From a checkpoint of a small encoder-decoder audio transcriber.
Model: 11.2M parameters, log mel input, encoder arch convnext, encoder norm layernorm, encoder activation gelu, encoder moe top_k, encoder num experts 4, encoder layers 14, encoder width 256, decoder width 192, decoder layers 8, decoder norm layernorm, decoder activation swiglu.
Training: normuon at rate 0.0074, batches of 64.
Data: trained on short read English sentences (LibriTTS-R), 16.5 epochs.
Rows from block 2 of the audio encoder of a small encoder-decoder audio transcriber, named by matrix and row number. Rows with one number belong to one neuron. Each number is 50 + 15 x the weight over its row's rms, rounded and kept within 0 to 99. All counts start at 0. After the name is the row's rms in percent of the matrix's.
After each neuron's rows are labels from the 100 clips, of 14976, where the neuron reaches its highest value: "responds to" is what is common among them; "loudest" is the band of the loudest frequency at the time of the peak. Only what is clearly more common there than usual is listed. The data: short read English sentences (LibriTTS-R). In brackets: how many of the 100.
# fc1: MLP up (encoder.blocks.2.mlp.fc1.weight, 1024x256), inputs 86-171
# fc2: MLP down (encoder.blocks.2.mlp.fc2.weight, 256x1024, transposed), outputs 86-171

fc1.484 106:58 64 39 72 45 32 59 40 56 25 31 33 37 45 40 37 47 37 55 63 28 49 26 77 53 52 55 37 67 48 21 29 55 42 29 44 57 70 68 32 60 54 44 36 67 67 42 59 42 59 29 47 41 61 43 76 63 44 36 66 31 50 54 69 47 00 47 38 70 30 24 59 54 14 56 53 53 42 56 70 52 52 17 56 43 46
fc2.484 127:24 60 73 56 50 53 86 54 50 54 53 22 69 50 46 59 40 39 50 62 40 43 38 31 67 46 55 52 68 54 54 28 54 17 56 63 45 29 39 41 68 56 19 59 55 51 49 75 43 56 58 58 32 63 78 62 42 32 42 76 38 21 58 62 51 56 55 52 49 53 48 45 60 42 56 52 26 54 63 58 57 34 86 36 34 61
responds to: the word "she" (45)
loudest: 2000 to 4000 Hz (49)

fc1.201 101:21 55 43 56 49 40 38 17 47 69 82 67 56 46 42 70 33 49 29 44 50 32 47 16 72 41 54 49 48 38 50 68 59 62 58 46 54 41 54 36 60 48 41 60 47 70 38 64 64 40 29 59 50 56 55 39 52 42 63 65 31 39 55 69 39 61 57 17 61 63 77 42 77 32 63 52 59 56 45 77 71 63 64 57 40 41
fc2.201 097:37 55 56 43 35 35 33 60 55 45 19 45 37 69 60 25 34 64 44 55 69 22 59 73 70 52 47 47 35 37 54 50 58 82 50 32 32 67 60 47 64 53 56 68 31 53 38 44 50 25 27 72 38 69 44 36 53 33 37 34 62 54 42 40 57 36 96 76 47 52 80 40 15 41 44 50 54 69 72 61 45 44 72 40 42 46
responds to: the word "not" (28)
loudest: 500 to 1000 Hz (26)

fc1.369 099:52 34 36 63 41 56 48 30 48 55 55 74 77 60 13 65 60 46 45 29 49 53 30 57 73 25 58 50 36 39 57 58 51 55 45 69 40 41 14 33 37 61 45 59 43 38 69 24 39 29 49 29 55 39 48 69 51 67 64 41 31 76 52 36 60 46 54 17 56 62 44 42 25 44 50 85 50 41 42 68 78 41 44 54 55 52
fc2.369 088:54 59 61 50 52 56 60 51 44 52 65 74 53 45 30 33 63 26 59 68 47 45 52 76 53 78 66 74 75 57 47 63 44 48 73 60 32 38 37 50 48 34 62 32 48 47 50 29 82 55 33 50 87 37 40 63 49 57 37 42 33 72 61 32 39 31 44 46 45 43 49 32 57 67 20 74 66 30 55 44 30 58 51 28 61 61
responds to: voice: female (83)
loudest: 250 to 500 Hz (61)

fc1.684 101:73 62 61 63 38 47 60 36 25 34 58 45 37 51 53 46 31 50 52 32 47 49 23 50 63 54 36 46 47 60 54 47 29 46 66 59 51 34 63 40 59 56 52 57 50 42 64 65 19 22 56 57 48 44 54 76 45 62 68 29 65 27 71 40 38 63 51 68 45 69 43 59 50 53 40 53 29 50 27 70 47 38 61 64 75 37
fc2.684 103:34 49 42 56 49 55 31 47 49 77 49 57 60 56 72 71 71 59 40 32 36 68 43 68 48 48 63 42 31 45 58 71 58 66 50 65 65 40 52 36 66 40 52 44 39 43 70 63 36 47 38 57 49 45 29 52 18 67 47 55 26 41 59 43 66 39 32 35 38 31 46 49 18 51 35 71 78 65 35 51 51 30 36 48 13 32
responds to: the word "i" (53)
loudest: 500 to 1000 Hz (27)

fc1.125 095:30 43 72 60 39 51 55 14 61 55 30 46 42 59 50 62 48 40 57 54 38 53 37 48 64 78 65 42 46 60 30 49 58 47 63 53 60 46 50 68 68 30 11 74 47 42 16 51 35 47 48 51 40 35 60 41 78 79 60 56 49 24 36 74 62 66 65 47 53 59 58 66 65 17 64 47 56 40 56 33 56 60 33 45 80 54
fc2.125 084:31 73 54 62 52 56 39 54 45 57 80 49 53 70 27 73 74 29 41 65 05 46 64 38 27 25 54 47 41 74 23 58 48 38 29 58 44 48 31 59 78 49 48 71 69 28 49 69 44 63 79 75 56 66 39 35 45 56 53 56 19 42 32 47 27 48 68 62 84 69 40 46 69 70 44 55 56 37 37 32 62 14 64 54 52 59
responds to: the word "you" (48)
loudest: 250 to 500 Hz (53)

fc1.686 092:71 49 55 56 66 52 52 50 50 52 70 41 48 37 39 53 42 52 33 33 53 46 57 66 37 44 41 66 63 25 46 63 56 93 36 57 31 19 65 43 73 55 53 50 57 58 43 61 43 46 32 51 64 68 53 54 49 24 24 35 47 58 36 59 63 36 47 78 61 78 58 28 67 58 60 64 58 56 32 41 60 42 58 39 57 52
fc2.686 102:22 59 60 62 61 45 27 50 39 45 59 62 75 77 30 33 58 53 38 35 44 55 48 56 53 53 40 36 53 34 45 71 65 25 81 71 71 36 57 62 27 87 49 61 40 51 08 75 36 48 48 38 92 56 69 41 72 45 53 31 65 62 53 48 35 74 58 42 33 41 57 24 46 55 75 50 43 69 38 36 21 31 50 60 47 44
responds to: the word "he" (52)
loudest: 2000 to 4000 Hz (38)

fc1.314 104:45 58 77 48 71 75 36 67 30 51 41 45 33 79 63 49 59 47 29 34 20 45 51 28 43 40 30 37 27 59 77 36 51 79 30 42 59 57 49 54 60 77 60 62 38 73 37 52 68 68 36 48 32 32 52 51 30 51 69 65 39 41 59 61 63 80 32 57 49 29 63 59 66 53 52 35 67 35 36 40 52 67 47 52 60 39
fc2.314 081:53 40 82 36 67 49 51 39 62 57 54 52 49 59 55 76 48 69 62 63 30 47 61 48 67 34 28 64 27 38 59 44 66 43 40 14 56 59 72 36 48 34 63 60 16 50 37 52 56 69 46 38 47 40 58 49 46 25 67 61 43 40 56 50 24 75 55 11 35 67 67 48 67 59 41 69 73 64 33 45 54 51 59 57 48 46
responds to: the word "the" (66); the word "of" (29)
loudest: 250 to 500 Hz (30)

fc1.562 109:40 65 56 62 28 52 44 69 39 56 24 28 53 36 26 34 54 48 52 47 59 53 03 66 70 39 38 38 65 78 51 87 70 60 25 53 68 64 16 73 30 66 28 55 56 29 43 70 46 51 55 91 46 40 70 57 43 45 46 77 64 70 55 43 63 38 44 23 44 49 24 54 30 38 59 50 51 36 33 41 55 56 54 67 55 54
fc2.562 098:39 35 55 16 52 22 58 53 25 83 53 45 60 53 20 17 53 36 58 47 43 64 69 46 35 31 63 60 44 66 43 39 58 55 39 75 62 46 32 61 56 36 49 46 60 49 54 49 34 41 65 39 59 56 59 59 35 51 44 46 70 67 49 47 34 45 17 46 61 58 45 42 48 20 34 54 44 79 28 64 73 41 28 75 46 50
responds to: the word "you" (72)
loudest: 250 to 500 Hz (54)

fc1.394 095:68 57 60 51 65 58 32 33 32 31 54 46 43 61 39 94 46 34 63 47 24 41 60 31 31 64 41 23 73 33 72 64 40 14 54 59 63 64 72 27 47 58 54 62 54 40 55 73 56 21 64 56 33 37 23 63 34 72 65 59 33 41 62 51 52 31 51 57 55 56 51 76 53 59 27 52 47 39 68 62 41 45 44 42 51 42
fc2.394 092:78 52 55 37 57 49 44 50 75 56 66 20 71 58 44 87 53 61 44 56 67 54 37 35 40 63 69 41 41 49 57 25 28 68 39 62 59 27 57 83 91 63 43 25 52 53 63 39 56 56 46 24 57 53 30 74 33 52 40 72 55 35 29 69 52 39 37 46 48 39 41 78 45 37 45 61 29 52 23 37 48 58 44 44 31 53
responds to: the word "i" (54)
loudest: 500 to 1000 Hz (28)

fc1.251 103:47 24 54 66 83 69 40 61 54 33 35 60 64 31 20 66 21 34 42 36 71 60 60 74 52 47 74 55 67 52 42 55 28 47 43 20 56 45 38 46 43 54 47 70 27 67 24 48 61 63 76 63 37 44 64 42 83 49 60 64 46 96 39 43 61 42 28 37 20 35 41 53 55 70 43 59 62 58 78 55 73 61 44 47 47 45
fc2.251 097:42 46 49 54 37 50 24 27 50 39 35 43 74 55 47 48 65 60 49 37 45 29 48 72 52 45 32 67 43 47 41 35 80 34 43 27 32 47 29 51 30 51 68 47 34 54 66 47 56 25 76 64 75 57 77 56 24 59 44 60 24 65 55 24 45 23 61 46 61 92 60 43 57 25 30 44 25 38 63 43 47 53 57 49 64 51
responds to: the word "you" (55)
loudest: 250 to 500 Hz (44)

fc1.614 100:41 46 33 19 46 57 30 74 72 70 20 33 88 41 68 44 61 53 18 38 59 46 70 49 68 67 35 51 50 55 48 41 38 48 48 49 59 48 65 71 56 59 49 36 60 46 58 30 55 38 49 67 57 15 79 43 68 52 39 30 50 45 63 61 31 67 78 33 72 55 28 45 60 13 43 71 47 53 21 44 37 68 38 58 42 56
fc2.614 112:56 51 69 51 51 44 66 60 58 48 59 63 67 41 66 56 41 69 51 70 25 51 39 23 38 56 56 38 36 64 80 69 75 37 56 72 75 57 26 71 42 58 58 60 87 53 78 63 60 58 37 38 57 51 34 22 92 04 24 43 90 57 76 40 46 66 49 65 63 31 27 21 36 35 41 40 57 74 41 65 60 41 63 51 62 46
responds to: the word "she" (31)
loudest: 2000 to 4000 Hz (66)

fc1.187 098:30 46 38 38 60 87 47 32 42 41 40 56 11 47 34 74 44 29 61 58 59 50 37 67 60 49 58 44 82 32 72 38 34 38 79 44 52 70 65 56 35 53 38 83 37 54 66 64 51 14 42 42 15 66 45 45 64 61 15 40 40 42 42 40 34 49 34 57 48 36 41 15 54 54 66 58 52 42 56 45 50 53 47 29 59 57
fc2.187 093:59 61 51 69 86 55 60 74 46 67 34 24 69 71 60 65 52 51 30 72 51 52 63 63 52 68 63 48 43 61 61 30 35 61 36 53 40 62 65 41 32 37 60 56 32 49 36 61 61 73 49 43 32 90 33 68 48 60 42 20 33 76 45 61 27 42 74 54 55 50 49 83 38 39 63 83 34 28 69 48 29 70 61 75 35 53
responds to: the word "i" (48)
loudest: 500 to 1000 Hz (28)

fc1.660 102:21 51 46 48 57 42 47 44 47 48 48 34 33 53 57 47 46 48 48 53 58 59 34 40 46 62 53 34 30 59 62 57 46 35 83 53 65 30 57 67 50 37 59 29 63 77 39 64 83 70 37 75 41 30 62 42 66 26 31 61 48 35 70 61 61 50 34 55 17 40 35 51 71 46 47 55 64 51 59 38 49 65 32 49 27 37
fc2.660 109:57 34 72 47 56 62 29 74 60 67 31 50 53 42 33 60 61 40 33 65 52 46 43 56 49 62 33 50 52 56 37 34 57 33 36 66 63 41 53 31 37 27 63 17 77 54 45 65 43 57 56 48 47 35 60 24 29 52 46 74 70 34 71 53 51 42 63 43 36 71 60 40 55 47 40 56 40 64 35 61 78 49 53 69 44 96
responds to: the word "was" (48)
loudest: 250 to 500 Hz (56)

fc1.110 100:54 90 33 49 52 25 50 65 37 27 72 52 43 58 56 34 78 58 59 37 56 76 50 56 22 33 53 67 50 54 51 46 40 57 63 64 78 49 43 51 45 42 41 54 41 79 43 24 42 48 52 57 54 66 44 61 57 56 92 39 30 41 40 47 54 55 51 59 67 52 24 49 43 47 61 58 42 61 45 26 58 43 16 80 58 59
fc2.110 094:55 78 75 53 48 47 55 67 51 77 41 64 65 61 59 64 51 49 51 67 50 46 63 46 43 32 32 59 34 72 66 36 29 26 51 63 69 76 45 55 30 50 48 48 64 34 66 45 65 39 32 49 13 47 57 44 38 40 22 50 33 54 14 66 54 60 74 60 60 65 51 53 27 50 63 51 43 69 40 40 44 46 22 53 35 68
responds to: the word "he" (27)
loudest: 250 to 500 Hz (32)

fc1.316 103:43 40 83 52 47 58 54 47 53 55 55 46 49 54 56 56 12 60 61 37 78 19 37 38 47 70 44 37 58 62 22 60 47 40 57 21 46 43 46 65 38 55 50 46 49 38 64 54 40 54 66 39 66 74 30 58 31 66 59 75 53 55 48 57 51 52 47 52 48 60 26 63 60 25 84 71 48 52 68 33 58 61 40 52 41 43
fc2.316 106:33 50 52 65 49 50 64 69 38 49 38 53 71 43 55 39 67 39 33 51 61 08 54 36 71 57 44 53 46 61 35 35 66 82 60 70 49 34 44 43 37 32 51 38 79 48 44 55 41 25 51 47 60 30 49 55 65 45 30 19 57 45 66 57 53 22 36 26 21 56 59 47 64 55 50 41 55 35 32 75 40 52 55 70 54 21
responds to: the word "you" (34)
loudest: 250 to 500 Hz (35)

fc1.692 104:59 80 62 36 37 56 48 56 44 50 47 41 52 69 40 43 50 71 41 56 57 42 46 46 38 28 46 66 52 71 63 56 55 53 68 41 24 53 50 58 59 43 34 46 58 56 55 58 50 61 74 54 48 58 48 51 66 24 76 58 66 67 44 12 30 62 40 36 51 56 49 57 48 39 58 47 29 60 71 35 32 36 41 72 43 64
fc2.692 073:52 47 66 52 17 64 48 53 29 43 47 74 72 49 62 79 60 75 74 28 62 27 51 35 76 35 41 50 39 63 51 54 07 68 29 41 36 58 60 29 28 28 31 56 50 63 30 61 41 67 52 53 62 41 39 16 46 46 40 66 65 36 32 56 51 56 67 40 32 46 38 57 60 32 64 59 60 13 67 64 51 53 29 54 57 44
responds to: the word "was" (30)
loudest: 250 to 500 Hz (36)

fc1.339 101:42 52 74 63 50 26 50 13 37 61 44 61 42 66 44 63 48 63 39 60 52 55 39 59 54 48 77 49 23 78 45 49 50 51 18 73 33 45 41 30 39 50 38 65 45 54 52 29 75 57 54 61 42 34 65 56 38 36 33 47 37 37 50 53 45 54 49 36 79 50 60 24 58 59 50 45 41 27 36 39 68 67 43 51 34 72
fc2.339 101:37 45 48 51 20 64 68 23 30 44 45 29 30 37 33 47 53 54 35 56 51 72 61 47 56 62 54 62 50 67 45 74 68 48 59 56 55 37 61 62 70 71 68 74 50 45 19 42 29 75 78 17 63 20 33 49 42 31 56 33 61 31 68 71 60 39 50 42 75 56 45 59 48 57 64 56 30 50 43 41 27 35 70 54 35 72
responds to: the word "was" (28)
loudest: 250 to 500 Hz (53)

fc1.703 103:67 70 47 44 53 43 51 48 57 23 35 79 74 36 46 65 33 65 64 30 76 58 40 70 36 45 85 62 46 54 38 49 83 34 64 42 44 61 17 48 28 67 49 43 85 42 37 51 55 56 43 48 26 13 50 41 44 33 27 63 37 46 62 17 82 60 54 45 89 61 32 51 45 62 29 66 35 44 37 48 65 48 51 34 23 61
fc2.703 108:69 50 60 22 50 69 70 51 51 59 77 56 76 51 23 57 51 56 56 38 45 28 44 33 52 47 37 53 52 60 32 38 55 26 68 42 52 53 50 75 56 42 60 57 59 84 52 43 53 59 66 49 37 36 41 56 51 31 46 54 63 61 35 54 56 61 62 52 57 49 48 93 42 46 52 31 48 42 14 51 54 35 83 59 69 32
responds to: voice: female (86)
loudest: 250 to 500 Hz (38)

fc1.245 097:66 43 60 67 66 71 62 41 39 57 51 70 67 58 53 46 54 37 44 36 49 61 24 66 42 53 45 52 75 58 76 60 83 76 20 45 22 46 31 36 75 70 54 61 34 42 22 46 57 27 29 68 20 64 47 77 39 38 42 36 36 68 49 50 60 69 72 38 40 48 59 58 68 41 58 64 52 41 50 48 56 48 34 65 37 57
fc2.245 099:50 55 56 19 42 33 64 58 49 53 65 48 29 48 52 45 57 51 65 47 56 54 66 27 86 17 23 46 61 31 61 26 37 71 65 53 35 47 42 45 65 58 46 59 51 17 48 56 32 40 57 54 49 39 65 65 52 29 53 35 73 57 60 40 59 27 29 18 56 47 77 60 42 46 65 65 67 80 27 51 58 42 63 54 65 60
responds to: the word "you" (53)
loudest: 250 to 500 Hz (41)

fc1.115 101:45 58 50 34 29 50 35 39 57 60 90 30 33 41 47 46 52 63 67 44 23 84 47 55 84 54 68 61 43 44 62 77 36 56 60 51 30 55 40 50 46 57 44 51 54 19 68 48 45 54 62 61 81 66 58 41 53 73 50 47 20 36 45 60 37 65 52 84 46 71 76 70 52 44 39 44 41 39 31 51 53 52 36 47 37 43
fc2.115 109:44 40 43 49 33 43 37 38 39 19 69 57 51 54 58 19 49 48 61 57 68 63 47 68 76 56 32 31 60 65 49 41 64 91 56 33 34 79 39 42 54 49 78 29 42 46 62 62 42 43 45 28 51 75 62 52 47 76 27 39 64 52 19 51 45 86 80 47 44 11 75 38 56 47 50 09 62 84 58 43 37 47 54 32 54 41
responds to: the word "not" (25)
loudest: 500 to 1000 Hz (44)

fc1.564 096:36 53 27 67 42 57 46 67 43 29 37 55 48 49 38 50 59 57 42 48 35 60 53 69 64 29 30 39 29 57 42 68 63 61 54 55 49 89 46 50 26 58 39 68 63 49 30 46 39 55 53 41 39 54 59 64 71 56 58 48 49 55 32 41 42 66 75 28 57 54 67 39 55 41 59 17 55 57 54 35 45 53 54 48 63 50
fc2.564 097:33 55 62 49 56 53 67 69 64 53 46 41 18 44 63 50 42 51 50 66 47 58 60 51 53 33 48 46 56 64 64 29 29 42 27 32 46 68 28 44 39 70 34 50 45 52 50 58 56 65 31 78 39 43 48 55 42 58 81 24 49 18 48 59 52 41 20 61 42 45 56 41 36 52 42 39 62 47 68 35 52 58 65 32 43 31
responds to: the word "he" (27)
loudest: 250 to 500 Hz (36)

fc1.435 102:45 54 24 38 73 51 59 35 32 56 02 43 50 46 60 62 62 23 61 28 40 53 49 67 33 61 40 56 51 44 50 58 47 57 37 31 43 43 40 38 45 53 36 60 63 49 64 51 56 38 41 56 47 00 53 60 61 54 28 56 69 62 20 34 49 22 50 54 46 68 42 66 50 63 30 78 45 28 60 60 59 58 78 55 47 44
fc2.435 112:26 64 63 61 30 36 69 26 12 69 45 78 52 46 54 53 39 60 62 52 08 61 42 64 30 60 39 66 55 32 54 12 28 47 44 68 42 58 69 47 52 48 45 60 49 49 45 52 40 24 68 56 58 49 52 60 42 25 52 47 27 53 69 66 43 59 58 34 64 41 42 61 51 28 41 60 57 49 53 59 46 18 65 35 45 84
responds to: the word "i" (39)
loudest: 250 to 500 Hz (40)

fc1.260 104:50 41 51 59 60 56 61 56 61 37 62 46 79 76 45 61 63 58 73 56 35 49 30 13 60 28 52 39 55 62 54 57 50 65 48 63 33 53 53 49 61 40 40 52 64 29 72 79 61 61 20 58 33 61 59 64 68 50 56 54 18 77 66 58 50 44 64 39 50 51 48 51 39 38 61 52 58 25 56 59 50 76 26 68 49 48
fc2.260 119:49 69 69 52 49 36 67 41 57 30 44 32 14 50 65 78 31 64 63 65 37 32 78 51 44 60 70 79 53 55 44 20 53 48 58 40 33 71 43 41 41 39 55 70 22 13 59 37 50 55 56 49 50 35 50 33 65 58 34 56 60 78 42 35 56 66 86 64 34 68 73 61 47 20 34 55 53 68 55 47 41 61 75 17 46 47
responds to: the word "the" (54)
loudest: 250 to 500 Hz (38)

fc1.652 101:24 19 50 42 14 61 36 42 57 37 64 31 40 45 60 37 22 60 48 62 46 43 57 35 34 52 36 53 52 41 45 63 52 67 53 51 56 55 68 82 88 57 51 60 39 38 70 66 34 61 57 38 46 29 42 71 61 22 21 72 63 42 46 58 64 65 78 35 68 41 63 55 37 57 69 38 49 54 63 55 78 56 29 58 41 72
fc2.652 111:53 47 22 44 48 54 48 03 48 40 56 51 43 56 72 59 55 37 43 51 35 39 50 46 34 27 42 42 56 40 16 52 44 52 41 67 49 48 33 56 54 49 42 55 40 62 32 41 68 49 45 40 58 84 32 48 30 41 62 44 38 52 61 50 68 36 18 52 49 54 79 30 43 53 69 44 17 58 44 40 52 36 35 47 34 55
responds to: the word "all" (25)
loudest: 250 to 500 Hz (29)

fc1.523 099:51 71 35 56 65 31 33 45 74 67 34 29 40 42 31 21 57 34 57 31 51 47 75 59 31 44 46 48 40 38 41 63 32 57 37 81 53 72 21 52 65 41 52 74 75 67 42 52 19 43 36 42 11 53 42 35 60 49 36 48 54 42 70 32 76 83 53 65 71 51 63 57 35 49 52 59 55 74 40 24 18 17 34 43 61 49
fc2.523 110:72 51 71 39 37 60 57 64 22 51 34 49 40 57 55 46 67 58 37 57 43 78 53 43 36 50 68 51 50 61 25 44 67 46 42 15 36 55 67 52 30 60 20 47 40 54 61 67 62 66 69 57 43 48 46 53 69 52 47 68 48 52 31 47 37 33 44 01 43 40 56 65 18 46 38 81 54 63 62 38 51 47 40 41 40 56
responds to: the word "you" (35)
loudest: 250 to 500 Hz (39)

fc1.707 099:59 52 49 51 53 40 21 60 39 51 33 34 31 53 38 40 70 69 40 30 33 45 67 34 64 55 61 38 41 40 30 58 68 40 60 66 78 42 58 68 34 47 43 49 52 66 64 63 34 66 58 43 33 51 44 54 39 44 61 74 44 52 34 56 75 53 55 41 61 59 30 39 56 23 61 60 47 44 30 58 45 60 22 47 64 56
fc2.707 107:65 61 47 50 61 37 53 59 24 76 73 57 84 61 37 38 26 66 43 45 37 32 63 43 47 12 44 47 26 52 25 54 44 41 30 54 50 36 55 34 66 51 25 56 57 33 42 49 41 42 46 52 66 23 43 57 36 47 55 62 34 70 42 76 71 39 48 61 36 50 50 43 73 69 45 58 61 60 53 41 49 50 34 55 48 54
responds to: the word "you" (40)
loudest: 250 to 500 Hz (32)

fc1.387 106:26 40 49 43 68 57 27 76 54 42 35 36 66 40 39 54 54 48 48 38 36 55 54 47 70 96 22 43 51 42 50 32 52 70 38 45 71 50 25 47 49 58 37 29 36 39 51 57 69 41 49 67 39 55 53 51 45 64 37 44 66 50 47 54 49 37 38 40 26 34 49 30 53 63 51 56 50 46 54 49 43 33 48 67 44 69
fc2.387 107:62 43 45 46 44 38 43 32 73 42 48 62 47 63 61 54 50 63 32 62 73 46 55 11 36 43 28 56 65 54 51 48 23 61 67 57 49 33 70 61 51 35 71 45 50 66 23 44 50 40 63 53 32 46 25 54 27 47 37 66 82 56 74 68 42 42 43 55 53 28 29 72 66 49 56 59 78 41 66 49 68 44 52 40 44 70
responds to: voice: female (85); the word "my" (32)
loudest: 500 to 1000 Hz (32)

fc1.50 118:68 46 25 69 39 53 76 37 47 24 46 65 47 38 39 40 37 33 38 39 63 59 48 64 61 41 53 50 59 57 32 34 60 19 42 56 60 59 55 39 53 45 56 39 52 74 58 31 40 42 44 26 39 56 50 60 49 51 51 52 45 41 44 72 60 44 57 31 46 60 32 60 40 01 58 46 72 70 58 75 57 49 06 44 70 51
fc2.50 136:58 51 22 24 47 49 56 51 52 54 70 66 61 74 75 55 46 22 47 53 61 57 39 57 52 66 38 34 38 50 36 29 68 28 21 61 51 54 65 43 72 58 50 69 56 39 46 47 84 56 47 42 66 53 66 40 39 38 37 67 49 45 69 25 72 69 33 46 70 72 41 32 50 16 53 62 12 38 44 54 65 22 62 47 40 41
responds to: the word "she" (36)
loudest: 2000 to 4000 Hz (98)

fc1.569 109:73 66 44 41 56 48 48 37 59 69 46 60 28 30 37 52 15 53 61 39 51 61 31 41 38 42 51 46 26 76 61 41 42 54 76 77 58 56 20 48 41 33 66 47 65 38 69 47 69 20 44 57 52 54 53 52 34 59 31 44 41 52 76 25 48 50 69 41 53 42 57 84 35 39 76 68 63 51 43 52 46 61 67 49 90 72
fc2.569 112:58 28 52 53 45 40 54 53 48 24 52 43 47 40 70 28 67 50 61 34 42 22 78 66 77 49 34 42 55 78 74 55 58 51 43 44 36 31 99 79 49 50 33 67 43 55 61 69 62 61 30 76 59 45 69 48 52 57 54 60 61 69 52 38 22 26 52 48 25 46 51 56 38 54 37 45 39 51 52 53 57 53 49 70 62 67
responds to: the word "i" (78)
loudest: 500 to 1000 Hz (31)

fc1.393 104:54 16 91 61 47 35 42 56 49 41 46 64 59 59 37 65 61 50 56 43 59 45 37 27 56 42 81 34 54 52 69 65 54 66 51 21 57 56 28 26 41 57 42 85 32 50 53 63 47 28 41 54 48 63 40 68 46 52 66 63 36 71 42 52 47 45 59 51 51 50 44 57 52 57 35 82 56 60 56 43 16 57 63 52 50 28
fc2.393 090:37 46 36 53 47 61 58 33 44 30 54 41 53 70 93 64 51 33 13 40 30 29 52 84 50 55 55 54 49 66 63 67 39 45 30 30 27 36 48 26 52 29 65 53 45 40 56 29 41 42 72 29 65 36 26 50 50 52 27 42 62 40 02 29 55 75 19 59 61 51 56 32 38 53 40 65 33 61 44 42 55 68 50 40 43 29
responds to: the word "was" (35); the word "is" (31)
loudest: 250 to 500 Hz (33)

fc1.706 100:49 23 52 50 69 59 52 73 51 63 46 51 55 54 28 29 32 37 29 49 61 23 38 80 44 31 63 44 82 60 70 47 49 34 20 44 77 45 35 09 63 42 54 52 34 59 52 46 60 59 45 61 71 40 60 36 36 65 57 50 34 39 55 36 57 29 38 69 55 60 40 23 35 59 63 44 46 67 49 38 60 65 44 79 25 77
fc2.706 117:50 42 50 57 60 31 80 19 39 30 35 51 43 58 64 74 54 67 58 47 50 62 62 35 70 44 63 65 43 70 12 24 50 48 69 39 21 16 44 52 54 64 51 10 36 43 56 71 47 47 41 46 57 64 50 40 67 34 66 33 64 89 11 37 54 34 37 66 41 77 31 64 53 23 36 51 32 52 44 72 47 55 37 60 40 51
responds to: the word "he" (42); the word "you" (42)
loudest: 250 to 500 Hz (38)

fc1.336 107:62 77 70 66 60 35 31 59 44 79 42 14 72 43 49 39 50 72 52 56 00 39 73 37 30 66 42 43 62 48 40 47 11 65 42 75 42 74 65 54 49 77 39 52 44 38 44 34 53 36 64 39 43 53 66 29 81 35 60 69 62 33 54 78 36 33 69 49 48 62 45 62 55 51 53 48 46 48 45 22 39 24 45 44 48 47
fc2.336 098:28 51 54 75 40 47 49 59 57 16 38 41 36 28 30 47 48 72 31 25 48 81 39 22 47 44 40 55 71 26 31 50 40 39 51 42 57 51 46 50 29 76 38 31 54 66 53 70 33 39 48 53 39 50 80 51 68 66 39 68 74 63 80 43 49 63 56 50 51 40 51 61 52 61 56 57 49 54 64 32 45 54 68 53 39 17
responds to: the word "he" (81)
loudest: 2000 to 4000 Hz (31)